{
  "translate": 0.12,
  "mask_ratio": 0.5,
  "norm_position": "pre",
  "fused_qkv": true,
  "bias": "all",
  "patch_size": [8, 8],
  "width": 128,
  "init": "trunc_normal_002",
  "beta1": 0.95,
  "max_grad_norm": 0.5,
  "max_steps": 24800,
  "warmup_steps": 1240,
  "weight_decay": 0.09
}
Rows from block 9, named by matrix and row number. Rows with one number belong to one neuron. Each number is 128 + 24 x the weight over the matrix's rms, rounded and kept within 0 to 255. All counts start at 0. Numbers have three digits each.
# fc1: MLP up (model.blocks.9.mlp.fc1.weight, 256x128), inputs 0-127
# fc2: MLP down (model.blocks.9.mlp.fc2.weight, 128x256, transposed), outputs 0-127
fc1.62:163124176088118112140132116153158080070137177129228081104056156115114146107132133128124123154174124119114159172093147149110119130133111115158131145129125166146149122184172174121147082122121105142118145090146122119171092170079074161072142170136107066126129108121130176120147174165160164055100122131124143191122138117170133178095094106089140103132112174130063112111128194120161071130136
fc1.63:129135088122155129121122093115130126171090127168143134137140124168079162160093157143117140120159119112158112152098134145131161120095071121104093113128161104182110098160125132107164126142161097087131105157154119127120133132112126170129125099119126152133117137114124141142109189091104146109147123125137134135084102126118141134151093187134169147111170139109077150123118158105120107138109
fc1.64:108109147096151097113123160124165157136125105152138118130089141122120129126169102114113154148162114139104137109133144152193089142086130100131128093134144139101095126153120146129147118144079093135133130127119157105095100086084104128083122133149126118116156109133143111153123105179169106127125139144110144145125160133153143143156070133143081164132119108093112109127075121134161128104164
fc1.65:116131081174118163146144113156121148141137118130108099092163204147113134158163147109169111120108117132190158119124135126144155170138140129121116106123119157170134124125094141079116131112161142133130168078117144118155088144130122135136144135165116116149149097134109074130177139118118167135100122137111110137120115107131161120152138092113074128136144148151166111159107097164127155106154
fc1.66:132147136080097126174132143122108103112090143123124125125142135166116163138093140087136122119140108136116131108162103140127100112129171102121129146106098085117128102177166107127140127146119155151100128142143150122124125118109128121104086121140104162121134130119118136144157134166131162120129118107091110119137160151140098150116153134131152165058153135128116135107118118180132104126103
fc1.67:121141122134086125047148122116117146058101121197178103095176167148118119121148135122106137095091139103151117104148148138114041120086108094147160129112126147118123109153141141128124168137085132145079086117145169152100121151087177130131146136177106124093158147077121160094106121140113152177146162101084108135114108095107147087137099120098097088128136114092127088139119146070104177119136
fc1.68:158123132083104147113140122136154116099144158163131099167099128140095115103111102174162137074146141083118110111141063164075131100164135147126104125168155097153153165112156186119165154092048151149055134084133130133096123096107130165127073110140126148106165123082117130123133160122104115057132196114157147123120117094161137095124116142148131141143112133116141139143134121131109172148148
fc1.69:153111130137109156131140141125111129150108125122114148139131156132121129151154144106122119109134118092069128123120131077150125092116126161111128124146121102133144100121128137126114117161171136178116113143149110136166115124124160105115115112123152132167138111119115103112134121129143113128129120161078142120162143098109144148144148176128140120125136130138130102112095115133145140152187
fc1.70:113112109122128152108157137130162114143144139121127109159108173120115123173127113101094129171107127110108162129103152138126115122120116119125113115131136098166123135122154127134121133132109147120128118133119152101128128094102138105140136108166162162129099127094138153165115149097143117110128114127125156174142126119121162118087099095103161150120131149183144110119150139108120130124095
fc1.71:130139099109099114109158092150148139111111139119185135120108141135140175084147093105093159167132115104159129093090093137172134136153151118104124153102165132137129142097125164108152119152108098114111127131117120101123168162144114134113114103135163106138151145135121125091191097143129144105095135122132125134140167099137132166129127137103122132170092158116164097106085154166105079152146
fc1.72:113125086128096115133131133149121154157138138105132116107136128093161112139137131141115143107140121128170168133156170131111146131122110140138144112111094112105165116139131120134171073164128150125140127100169155120113111151141112098115095135101113119154150133125157124093124102127127121103150142128143139124134124133132134128157087166130124146155102108121143120112125123107135141164106
fc1.73:121152102151155156110098132140113167156160122119159121146138136149138132117133141135156144115166141082145131099115092157092160121141074148112121132134190182128155107144109150145066147118136102100113109154136140113158112147142130110113077125117097123145113177120150173151153146146121134147097166106112145099115114115137099128155164122123100181151144134070107126103115131126129073144150
fc1.74:132132113114073108131127100124122124078118117122136149169153126114105111129118081136089167143122176144121119133116120107123105133092141113123126128131121130129134142141153108099113125121137107137150117101090101094120154157136106137133134153123122124123163154116098126125099144154118120186123137130067067162096153117109127153147151140146083132154137076139142107146103144145145093104095
fc1.75:108112104148153145129125172156160113129143110151123094136084134090110130147146139082149157137142109077142171151144131125124127121116148075089141154158099146153136126145103105082101167135155149132054142109125207115130129153142093125126155128158129109134122117151124107160128082126106145118149098158134152114166105154133178131138137115160115135088127034108123130173156075119106156131122
fc1.76:113092189082082117074139148136072122119125109129164086101132114150111111112152112175132103109132161140109133123128075148137125136145158103174142139122111121105188115166132114117111121108101118125162105136112143146142120137127132111162160136141137074134148102153088074143125152110120073128128145128142099099147111105152180149150132092130121126102113132143132107118139129116137101082095
fc1.77:151141153131170108125093093133113101081142133133086107125116139115117110137093111128128168156150145142179121108119134148103114128159141122158137136130149107164131127104081164144121130156089116115108114114096125111127133098103093163137202155116131129146166147139127131096143151170156141099102143122083130113152094066148117131131145115135108124120066127121118120118110144155134115180123
fc1.78:170139143102110144155123107132126078164122175160121106152175121160121155138093132118107112173125117129134120122126180164109124104092118114151138128097123154109135129177073102102160159144137136127115141137139121133092098124135121115130143136110157125161135149097114117098150129155079104082131162119124137096121138133145161130127148161111129112109115132100141103136143168102114114170118
fc1.79:139097091118169116151147108140143147125137117101129157109135133160128126093123167114127124147115114138104125156142149105086124113116133120096145136082165127134098096141095166134105145161084115086145110143134159123185139098134145094120169145098133084123123148108114156118132145122115133080169139092119100148140081125162046113135171145118157142127135149142153169115158141145069083135113
fc1.80:124085090134084159112127156147107136118152135047184089113093134133138097110125139132155178121142122088136145149205117147174105121148134078140111140100135123091138096108073166108181154123162140142119146085110137109144141071189147143148115111163154136093100155104147124171155145089099167084132111170094098161135117127116127128127101129105109159143086031152075127166125184116200148107118
fc1.81:201117146168174097083098102144174120169130119183091107124145145173113121108139148131113102115123163133111112095111147035139138149148116130123133137121112109120143158123117069116164107075079119161125107106147119155129199091149116169090121112144134070127181121140168101147096126073091121131179114108117121117151098115150118095177109131097097134148164100140110109114107129136144131113163
fc1.82:130092116131107099179146143164126174149129149129149145137124209103094106133123108144142116140123128160120116161092131135123126099101111150133148123103118115153082151161135089136048056140139134137173111124168132127101117165123126149160152129128110127111122088108119166161119165136142114112127146162122119144056122133144159161088120120172098137124163097174147137128103148148130117140150
fc1.83:131117146165147146148142076134163136114123099106151133108167116127118083133154106132095145081129109116166097141143145154141124145099118112162150123131142119120131150181100127131131091128122113125120123171134127099156130117146111125112129121129066144140122104111135108134139165143142111139109148110123113142116117166182139115140133151142130191116127104136133147145107169129096122115164
fc1.84:166105107100121109104087152113152127129134092117101117136140139065136127106147093163115121117112131120135103100141106121162116063146172113167116154129114154141139121127155099160140122093144141142129134146154144127140143133127132097173119139129139131131111173119130137108150154151103124118135122112111125158171144139157118129117109144153099098103133111119140144130132124092126124147116
fc1.85:096148137087124163131113157137115091125116140136154178099109114163136140102116097127136136178176150117164129127117167125159156150128048127135144165084107099154149106129134098122136131135109113124100135138116159179114131182126125161123156157124113096117199117161121105160148089144162139134169121101075110141135142086106125116157113154131122138102130121162137157138110126131135129143090
fc1.86:165093159068117085141151142136112104145144113138115149095093153145110118137149137162126102117179128116166088108175064086124145135099142118168113159106111123126136108106138132151111147141101163130104120163116132156118112114122122172108136144144131122111107158124165127128106141121134151098126146122112108108132107101100140111114142119126132147091104108148099130138131129122141117147136
fc1.87:114110130132128116152135129140114130147113125133153130118133147091161111099142146173106113142139112144145148132091133156115140156142115122135120117118107132146164103160137130117105164134095137132118117139120138131100141105148065104174106161096143118118176100137109102155133126124117098088144095156129127117079144132125129096136106147158154143151123112114124149131123119136120119139099
fc1.88:141126109113131112108131116123123149128126089112116097116158072108139159202148145086125130132170131116110153108098077118161189164104129125116125137129165128118095119151094150131099084125111116152105145116165122169097140135155118158123147100119108085102123133114129134129125126157124119108081173114145077151127144148106132130128127132125191153166120119121104145111084132127129175105101
fc1.89:111134118114153095125115154144127154135167140117136117141153085102118145121129129114124121139171141137121123124113148145135147145138124145173133127112100114128145106141084152119129128132100138106121129137146156152098115146131122101097102101104160150122112135114155105118156107118135141135143123135116128129154123142161162124107124145121117123140129110157130150136112138112105129184119
fc1.90:132103126148128147123160165157119183119120170169111116119142129130132084174128136097184093110146118136097164115086129069132115137097131099158119155106117101118109102160105108134089089141143178174171147133145125128136124135102113114171159152116136116145100147106117114139114102155146146138085034127069102121132126162123156135130119088108104156146168156155117148142104101085137160123162
fc1.91:136120128118118131126126119118119133129137125130125132123131129136123131125129134128130126132133138124130131117125128122136127128126128130126125126129137132126130130127121122127140130126126125122127127124134139125136121131120124132127127138125124130133130119131126130129133125135130125120135133126117137123126129129120124122120125133130127138130126125124130126132125124132132125127126
fc1.92:125108146107164111114077154173149102098155159126125150106109140108139119128129128131125120118168122125125156139131166142085083117151082116142116137110126117117163170150132097150143108119124160142097136112153166116114149112139114141117123186142100087144156138135157159099132144104143142087135119152098128178139098137103103139103089129098152130155125135111129105136104155079135116113125
fc1.93:122128126154200108124106106101126093096166120105173079118108135133127098150126123106146138133149105154152121092105114138140120138117124104089136202135071061166092149176108088091163160133146165153059110072149108111094111149140107156113164131103127168143148076118150057098131145131104165168111121161140147186092144071132170107152173095092128135117149122113181098107154099126104119117183
fc1.94:157110125095156139110129169139143119183140087120145133176145172076174127130147187121156129106135102126152142131133104093112102117091168118131129123122135118155126142120175113140108151150098154135110102191129111119162150154135092111128142107088122119145087139095154139116117161075142143135103179109152156131103096176088115152112115150123128134132131136099143142128124144185096097157176
fc1.95:148157095123148170166115120150087140096091148138109117135117142121132111142114107139133125126156090145125128088115179135139121191169127105165105151131139160103167125131139133131106132148160142167123095161159175079109118119155116121109105143140184124119143080122110128097157127096160086121110149182120105136110160138151129101102159130145130128136101073127139161112172179144126107141128
fc1.96:151112100160116118158096157139103107142090104140115139160108111100084159118139137127146091111167110122113151110127118051097108096178165123154095143152142092123125128141131116137143145189168116124130154117147128116108130189103093094148162141115115124111104133085091107109159136157111133156124116168126108145088156151166121085152098114146121123158140103130144133180171145127129099077148
fc1.97:091131164114152115143121141108109139144127088136117121130172133127112154140132111103102150113111120150127176097133154103134099117107157116122144139137130116128089126144139125071157119146116095162169130115142143099137172116138133135155123107130148154103113146059105113168127157125139120166125125115150135118141111136118075094097125140118129131165151142119133107135119167129102063128142
fc1.98:121119113119129135130110155149072098152099135159107129121076120169112165101105092147149126145103123118114142126105171122115129117136107137117135133127168148135162127141105120141112108154118135123158125145164134103103135086114130096129121147143148100156143104115149100159149125107142148133108165090117146157082120104136153088127117108155144118114105125153120135139137120165131070117114
fc1.99:131152091119078114142087106146135098102116123111160162112125108120113177125156147138132173122141085088152167117180112090150093144150162110125145137138102123117132133116127206154124135167154090086111137145136141060103147139148155129101115087133120099137118157103176146127126103117111169079120156129088123125163143086123135120133120129132148109136136175082115118132132142162118098110125
fc1.100:171106115128151109154124119100157137126113123119128148126125118149093128147138183158116153118092128080170137148101130155093170086136131095108131168119105149107169170125121117195153128134104147118069120152131148171096183166153091142146120142115111108127073165079134122087150086108161160114088179140109096115121128119139159111141118120106132112169133128086168129156139116154110122137072
fc1.101:106107190149173112128145139165113132124125120156139129141153126105162138118118110137176120128142157105142143104106141138091182165120130128113108117097057145083132121170125142107144118131099118094130139126119130110139135134120087119141122105082132101124147129092133117127142124119124133136106115146132123132150099115158133121093132128114139151151175146139123141141129153145090128136118
fc1.102:111144144123118117141159133122129122130127139139072102077107084141119125090104105144109104150136155186089126175070065120150200074122152095163168154131101092157104091154139142132150138129135084146092148121107177078116124151135151090090124152137097102148115104154124101132167148147122181104122130134111123101171140144147091049124136093151151146150115128106145172111091155132163132094105
fc1.103:156112173126134142114095183181151129148122107119117114066141131143078124157129163126102132097093129140128120101106163131155156167121121127113177135150090086138142130114124125202132165102105101127128139135136124157073180134106094135113165159107122179132132078122125077116121119077135167104162098155079170143080158111113100162135149111131116124108167111115113130126165130121155090117095
fc1.104:167103146128121108122122129135157131148133165130118127134132107152144135090167129122134172128157120109125121143111133137123187104182154154160145133119117156084129114115138136113105117138168102103114113128106149160084145134146108131153107116085142121111158098108123113111110104101145150129134126146157148097144085138107175111121096120128108126162126120091149110162131177158130152125113
fc1.105:132112090106121124140146118135139165137126170156132111117125153152160125136142128146121122159100103118137091114137097138138137108130119103116143201079146150150122119164146103119139135132090124133077091162123130128113154111115171142187101095109132112131153137139124131108117168140137113103126123155127121137148072179128106141143107132084117151120111148152141162135161140137095140112152
fc1.106:155115162135115121150139142137122117134146108160130129171128113122132138156174091126142115116119139145112100104145129106114134168118123070126134127143101086174095154146163127117138126130120137109105122145121152088126127105103160124083076150117135126126125106145161108131064128100107133134130153137076130128150111128112145129112148150117141138165165125126149143130097132119101119129147
fc1.107:119111132128157110111126121147129133102159114095108119087124122149105142132118120122170136105111124159117140110131135134109099090129135114110120161156122133164110113127106137108150135085110125128120101167133124088116136157128134145112132103160094108150133121109122116146128126133146109144123130106077125133184137126146138121130128103145114130137146155145153124099122134147107110145153
fc1.108:128125122131133134139157140141139129139168137126134124127136107139104106069088116134093122108092123087104137131154129121136128159125097093132102154134134117175127061106113141123106162102120171124124123156129130164169129140142126154123099105128091148132090136098117135122127154169122134090098119137145136134083139138142098167141110102177115156129112132124110148140142130137150129104147
fc1.109:093077120125132085129163135145110095107183143084133135158126118132137092099119121130104135113106122134096143107146158117117163132144148121116092157102097104122143088127105156146111121126105158157129115139136141166163109152112161103119118136135133159153166099074166103076135097093124090104124150120112156151112137162154143161086153161128135185134103124117133149137114121128143135164155
fc1.110:158097131105162108164139152099126123154128156114147118140107148154178148105169092131140120120149106148149155093135111139135149121108135102158162105129143133135111125131160145093134106145114095130151097102121129134112150113124130124130139143110175107143130129073101150123157105076134149105116138127101092156114134103114113119130156136133113139099158123142115135103088153119112163114083
fc1.111:129099145079128114136161146139144098150147147130153128149117112144095106122111098117113133107098143117154106128113106196143140099108123132152151160116106114118127171089146104139117127115110140166099114148164164119105129124106174099109152126113112107127110134133123138164114131126106115138121150106091148102180149105135153116104102091119113156096127123127151077145147139142169099091131
fc1.112:165099116100141109148193159106135172146107180146106087103119142130163163092103156125129096098087172134117111096137118088142145101101121153110164122091144123104137131162063148159151057102123096135113103144093166146131143142168084156123097101186137105129133124130144120166084153097110166131159125109128182183135109112118123067154122100150103155113181121123100158121131106135181104122158
fc1.113:158119121123117132114159143117106136130105123141142099147147115087102145114139086166135152139136205098152088148146152130095135127142107112143107087157072115145132160135113152119108109093152162124096109135107144120111178146105104133131143103092112111106144102112116114122139140036132105127173161139133143153095111085118089107167151129141192156079157113140177119166106110108116108105136
fc2.62:118192062118091121134107104158179163154134176104104165148101143122136157131073192122145114090123188094103155194119156113101100108138126147141089108104137122180106139091110101173151133102113147138143180130136081124089127132119159111093154151123098089081175140120179139107135107115150131096137176120115116145153135166184171151122113076100151090149144107074074119120145119118145114160097
fc2.63:145099101141122112135100154129122127097179119106113127112136114098142118103165113135162158124105116115075129152120127099131152175126168109140132137119118104102124166085138121124105106135123133135123127111106133138146148100137128118132126107101118114133121124143151105134125109142116124113115113149112121120110162120146121121109155116103089133140120145171130165126113143127142136131150
fc2.64:137145136160119175130138088139099134119122144132115105139175115140119157119085133157141127134080120124162126138095125136074121141146124144131119126108147134156148154142133113124107143096133136119134131132122111122137154135153112174135129093090140144159081128145122138128118149106115146134126106128158135127139113117110141133103157142105150166126135142128112145115138138098098128136125
fc2.65:128130155072148076150116151123101130143128144116140144145108082105161142118142093125089149137103163125063097117132113147112090143139115127109149144122113137125116142126126119115131115116128104152134081174122122128132169139152117111100116088098136141113147124126144151133119127147117100107162134148137172089114155137134087140150137129155117108106133131136117166123110146093174114126103
fc2.66:117143119149149120132149117124171128148149099131164110166126155122175111113133111113104150113119120135118136150150096125118103160130108148144121104156127130096136149123112146117150109073148098101148102142117097132173121141126177107157137126127143103110147151084122115074138109105128167123126121136118141141113106094086166149126132140120106131148176140119102109136122155122122137093143
fc2.67:127106127132140147195119125143140155181147137071064110138172084090149098135106120109096087146169115142108130172122094084169196165158164113153133119123101091131110149132115142108110120132164092148123147135141083125137164162149097107145123118128117127157165066157100097124168135086094134103136146126121153167152108155154104133113118110138158130104136089159082116111155151179171133166122
fc2.68:112121113125107155127135109096122098151144123144140124116137149132110153136090146109108152153097134123125160152139112135167144141125151104153145146152136120116127103119124123118087125143151106154140118169121139136160130140144161101095149142127120126142120141146151146109101131137091111132098080119112102122116160145106119130127163144156093103094119098149144145115154129144146153115133
fc2.69:140132133124119145144121129128143106132169115131132113104098118152129152128131100144150154131157127115179166152125140167137134157120135137163148126137100110129097143125117112115130138112114134122094127142129156089147161106137083113144115112113093115107148116149128145121116102165114132129127113111176095121128103168129130097101114090104170150117122119131136147161153125122100130066106
fc2.70:146140159108112080129096112135111155130109113112131128081155098140140151109146118115131134081117129133134086120135098108132141097151151141134166153146124141095142102136105114116130132134118118145117111117133161163122116135152122160118109132090102124114125130141088103107158120144152126133103126136144169099119133134157105134155133167129110113137081122110125144127129138166113132148172
fc2.71:148148133145132155139147108114124105154136133158117150096134121116095113141149132142139131105157122139147171142133127141119097081121143153144114126126105140162133122153133139123110123141163151135127161100125173159126120097072131143152130148125101105143141157120130132114124157174137069102121116131117125147123134160131138111131139076104158089162159138109109136095172112104101140120117
fc2.72:158080127155152102129122124120176116125071155129088150143121129167094165109132125130131106154180155120163099134083069123132124074172148194126142132109116140127099154188108098103116153160141149166124087099147135107122123102099115116125126179154143152121128124122107111093134107179108167120116130119100103121151131088094132126097114144115153123113132137131137104131106140104114130123136
fc2.73:116111140140144084118130118157106120145141103181117140146159129165183061123125151124114093093150081111146165143120102141106093119144150113152150103086107126130112131175099173113165077109154126123134084106107146115101158147148137154126140128133136117149142098132076108092140148106151152134125128136081152150120171167130140121160128148127110129127144152105101124174113144158157148148075
fc2.74:109115144112150142127130123127113095194135103131114123095115122144156135116146145118162132106130109124139132137156079124122125153136135112132160125122117123151128102121112119098125125131092096133121106132117174136149086122140161128132092123117092101118111137140127150120166123091126104107123121115166148113150156166127110090123129123115177096093136148099125132125151102121132133124176
fc2.75:173143095109113136146166137138118147146146136127107126122111124132128135147106112087085142126121161170144116120112154156133098087110138129176115101164106126155125132071089091160140134169140113149119096159124097099121149097115155080149130137143119108156174118124117124139110101115155117158132141121086104137116139161119120124154136160147154145116130147152166120142118103146127092134142
fc2.76:124129101152156093116088122142155148089161122128069143139095141110117172120140136160131156076130111122090122093142095148136112117125144095123141084129136153097083085089155123115131123148140149130136102133098125130154174083153091122115135088091129189139142082133128152114137117136119165138145099144101130154120119112110099081123175135113142126113134149145147138108112127170095174139115
fc2.77:152112140138153165137119156114140158143188105089142116123157133138145136146131151106142130104136149113148118110152116100133146142159148145113105137120120161155117120125134139104165084080120165108120157174095128149115142147077145116106135166134156126154127168109117147124099115090099180125135110155138047134098118135097137119099115118127145098122131134134109143132115110128139121148152
fc2.78:064118097110160114141112172112107187116169111084142126082123126100167104159126103121179149118124109114078163094065074116081138120117139138142129102174133122166148156123131115162140124110133077085137122132139129145174164122139107154130120092121113135125148146133135115119135128086145147113111108116118123146145104113118093148126099114166134150185099097146173141088118139111128081095182
fc2.79:113140123136106141106161128136122145121091119108125129121134146124133117123081152120144140114112107129131132114156151161098134156106164153104119123131153146137107146112130123098129131179154111113100126054112176151112132107112143110144136120119170087149134160156113125149062122109123063123127130118162102147119097110146108112113120120160135108164151102141164151123135143132147127064104
fc2.80:149187140131156181142167100138131140142085116165090158160150156115139132094160128155108148128101116137138115119161129099100144155100181170090116102117137139156143129103148109154087102142123152146073171075138119137107116140139119154141134152116126144154123160141144120103150123119143130103107132119112184117156105117131098099084164135143142111121108154065092149169164085102095088149115
fc2.81:131087120118119145160117160158149141150173140087168115143133133105137093117158137146161148117132149118168113132138119138127090151100140100141097128142130117145160120151098111122141097153128138105127145127113129110134093131115143126108119138138126126086104158137139089114145095174076144121133137140133098131093129118098178177103136131165136099144103154087133092177139090136130125081153
fc2.82:159119103177153148106153156099123097098143087122129092167138069119156138056172081094135148126117130142152169126159142125162125167160160116161101129135163094128173104112140115091165143128138151153137122140114090161162157083128151130145155145106169127170127155130148126112095123115157128125143097126130141078161107111148100079103134138101098110100157142094099137128110123109135127050098
fc2.83:101120132079083137161109136142094065134142129104121108146108166123121152140127144087140109116113098141071146103100158097117151135124131125116087138129122117172114093120133118134147151121148115140105110092142135140119150137110142151127111141141146084134113162141142117129137116111156102138172063157114138129129115109110089145102124113128102106163091128114113138103165107131145127115128
fc2.84:082143180130118131154175109102131150098128165138126143156080113166141115156124156077162137119136109161106165127132150180047154162117136136070115116142117101086129133113115132095088103132078144091155154127071077105122135127148182156108128138136107135162113115129138118126115069114128144135132119164146107143074133163098131107150122136107115124125129135132148149124122152158169103131101
fc2.85:137129106188093136098126148145134150117122140097110100116130082154137131140130170127193078086123106135105106103116093109121118091118131172142108168109103140124117151162144148136121146095145154102129161145088151128167081100090126144129107117147119138148095141087125177105139156115152144168128151146125122144085138143150115115115114159139147111142109125117119101141156132134122113143144
fc2.86:172170109150089120109113150117116136131118117130103138112171109111134179136172114090142146133113135136116164138095125121113126136138113149099173166099137147152121095135125126129117127078113105110159136109129148168125170135136188128158128123165136135085093063122090147084160163139114116149142093168133115138145136114142133109126151121107138123104120130157082132129124093139140131147145
fc2.87:138096147134100111069107149150149162124134139113084111109165125135114120157118100119159140134117137133109164117123115114129139114134124159143172119099158134140163116149134134106154117131148151140137136107150088127120110123128158080109138156134110138138175132077158161137124111114093119136109147118133172192133075138110151155128138124132125128119128100116142128172123150088143135137117
fc2.88:126139125090108114154132149095147102105126142110148184115134131139125127087130115141128126111104126124140106155144128120104097142132143122141103150100091138113160116053151096102130159141143140101153121138123137097117138116125111122113155118147149136151144148117110107140183083126148108124129137147099133130108149144120139112113072120134071137113176122147126116155157119142139119123162
fc2.89:113138160108116196093106152102099111155108162136143110149117163129161152138122119109130158113122131102160146112146138083143144111107119115099079127106121114111114102148141111159127089125108097151178108111087140094182135112123121132111129136117106077134150158159132145168130169128120161162118143081189144115159191102120095128109148102180154138095136120092139110118108131102142176106135
fc2.90:135107100110100148162111092091160106138068099080157128133124120118101115123146099164063159132108114111126128106135131110135125107126113121097147116158112110169127147124147166105162138133092126160128135140132142123136144152130159104112117111125120124131145131090134171109134145128108135100138164134160127132133167161125102153125119155145125093089121126123149145110153176168122108089144
fc2.91:126129129128140127135131125128129124123119118121135130130130133135130130135125123135134127127125131125137138140125128130129127120134119128130122137128132128133126130128124128125126132132129126128124134125127128126134133125129131120130127126132131125120127136126126120129128121130131130135120122116138117116125124130132118135126132129133138125127132124135122124129126122132134128124125
fc2.92:154165084135129116119161091124121136118122062148173127133117087110150142144121110083110118135106119129099164143122120100164144171109142129146122151164103156117120122108089131111130149163093085156101076161116143110127144111169128136121130125130179173146105144082132101113123105142122135155171096164112130106128114105151126126154120151165114142112154158168081132121101166125131164117123
fc2.93:138162089136165093101135119138111124126116097142128139125097142093134143131130145142103172152113149075084136090152146112164137082129096114132110181110140144103115163086082167112121155087144140134148154197163113092104109136145128167142140122155148131134138136129113150099099158104136148109129158111159106108151105145103156136151117127121121145183138124160135088155111177113083152150114
fc2.94:120151162150086119094164114144083148102079133122141136119102091110107119141121105156144128129107117144123092136142162102152157109134101110150138165138116114104156172113077121080111152123146154122133139070141138115152095087127107170139093130120122130143169133135120127104116125142132120142134115081096133117120133134138132169176153146138123142122146115120147113107146123111132130158111
fc2.95:106128145133090120104154116143146125138142163140133160129162113101136132116124121131108114157099111114123101181140113110095157124118136150140167130112118124122133149109118121135126107079112145092117141116115119116137131132116113128147166141101126115140144141137162103146138118151099148107124155135138128129144107121174125137110118136082147138128169157127136097109105141116119116166127
fc2.96:129162155127129104127093095165089123157178112101107128145096173119133128140123141126072150165108129087093143102083159114126135131150127090067145153124122164135110124153130087138165150141103138100131096154145136131130142085116184171132111085151103126153150129133174112135121162137094133103129116085146070135187079190113132140102113173130103127174106161104098135110100117159143157118133
fc2.97:147144104117070111132136130155161106163128171127121114156100138128128131102130124152151120143178123107129099138071091115114172129147117159140113102099147134092152107113122127151075155106119146110101117145099119145109111123118111133120122128100133117130150118163137141087139132139124132107120108121112132136124165122130157131153115101137146150101097147080143167128139091127112172135136
fc2.98:124117148122102112113136120142142122148147125124127104122150096123144087149120164119116132116148129087123179120120112116135155161100146151168124156122087096128092094116176107128134132110138134125102122123125150078128098118108094145106142135094113136130131121135113149166125125142118108152131121158127086115155110133099129176154117139123108128144126149112138140127115153087123146133120
fc2.99:106116160139195164103156162117148140151144131166092128152112126146103074147134163120153102147138130135145130149101132144130134107143119112096109140089162106133152085152119102158104110144144160108154157113116121143144113125116098122165136156119125130129122078146109102171157133114120095137107117132143127135127131165127122115119177098118097126117102114130169137143096098121110117127103
fc2.100:119156168127126182117160177146115113097120152125107107133159149081147122103127124182125144143132129112077142137152118157085103083175145134152145115148165131141090103139120078102109159087106128124148125108156125142174104149150154097175119131111117118110155111202127104182092151136125101135116101122120115145156090107122092121112142137150111175126147094169123122138153110067092075127161
fc2.101:120078073052120125140138139108126136144066148135120103103096127110133134188128115127111127189169151139075097121156137144105113115157165137142129134124175130136136081091123113128121119143120112148140114127141098126125134127135139086129138138140154154140135131135111140164154093119149133113143156095126151106151105111131142122128133091140146106134157095118110185148151099089155133127147
fc2.102:154120129133178134089123120077116132128133126136179146136142149122109106096149098131155168104142146122156131091150176118090067151150107149125099084133135131086154157151159063109149110169146146087137104138138132140114111159096153126165153114107149125129104176142131146104116127123137120131091152126132142104094112132140148145092102148072097124129160117122153080133153094099083132120165
fc2.103:120073100123117134137130134120118124071145128107164172133103113122092099124103110123152106141156110093142183176142106128099123131088165130125112121121202100148128113145128155081108112131109143126085120087133128130121138150171121124145091117109121096110087136183144113151096108184086083163132108106169103123147120101125153139155106136134146123129129113125126121116152107143114138115129
fc2.104:127169132101124120136143124139105138130159073143123109144139146111145135175096127120135087155128111153124107104127106126140081153113141088166154121125145137184116104152104124128158177115090174090098125122132100096122117147124147092141120111127130071137125128108146124168151120141160143118106122101124130135101155106115140159138113106096143137118147105128137143127122100099110114117187
fc2.105:106136139149106144146085133116119142127122105097145126162176078140098106117148106115141109083147165118136116122132122097137111162113128149168098077157132116112134111131118150191080111129101107139174125158105116111154114129113149134087104169146134118116133130148143124165142097101099150118130138114096090130106186121115107160139141164170161132102139107110111130133137105104167101164112
fc2.106:115121113144159097154109116103127172109151133089105095088113143118106108134134122109095144111107124138152144123126103134161093082122131129129135127130116162113107120121085098123148121123137130129129120144114094151161158131133119131153133102089127121163116151099097132115159138134111140102102091137159126119139112126131138124109121123135128116122120129170112125125132121134150136115125
fc2.107:129127124124099152130125082109116155124148117173132150141124107098131093142124122128128099137104142120113139139134144119124125115123129134154141095096145156115164139127142114145128125184164182120151173080151125116126126098171131114114105185105141132114129125146126113110144107112097115119112169149157175108101118121081125130113136128131108108119118071124107117140120125099154163135079
fc2.108:165112150123138143143110131123116103077112116142135121164123142084108135206137140093173104148161102161150129112094176143081152067145142168107136115100106129117131153180093134143150139171127078128099081102109133105113115116101146127138153149137139084106125139151153126115130112103137113166140143116134139133177104137114132111113127111094118092126079105119123094099082112112117085137132
fc2.109:144111153113130135146129149100136123109107117163132099122120136142143130124144135132157147112153140150151161107128089119146134158114102131115142114113132130130091134132093101142131127140121107117157111111153142112147127120154117119114128164135118095103135160125119155178076179162130159144113117142132081116163149085123121126120177104096149117129159089104117120121126112112142116133139
fc2.110:103134113155144144097133109122133145115083103176119127135150139087072095162098161084123135131094100109119070145143149139127121156129080138130108178112150121128154117126112103160108148088149170133103156131122175138163128109165124147121124139140073139118116127189135099172116113167128129143140108143129180124140135123131111143138105126128135112185115141130167102102195101133174091126181
fc2.111:156125103147123137096111123126097112116126101112157084106139122140138154131106120125130167145161147139082141170139162093113132169137152110083132133115163138145113108127139141085118145103156119093127140165120097157139163153134124135133115144158127144118154119125127150114159108138129159101131086134159134138147135130135148142147150099097135139119111110090137161130147118121094151148158
fc2.112:125118113134128151120148126103140121119156084115146158082134129139058127128143115139099151131156160156152133172139159119078107137149166116123092104126171149114122101088146129124124130129107125127144158132116095119121133122132149119104126176091118116108134134112123113134118102114134085134143145166106090096095136145132133179112136156141175096167119108108119126146135135138139133110111
fc2.113:125113074140126188171133110140104118111134127125137085144142165157126109117132153087097137102053103138130157126138138128122148110136133124141169168141130108148084161122096122123143113133127085174147144107112127144132118129145172136109094121160163119132155115166142124120129107146098123082123127104119122141134160185149152146113116132145134130129133145134107123139143138160142140127154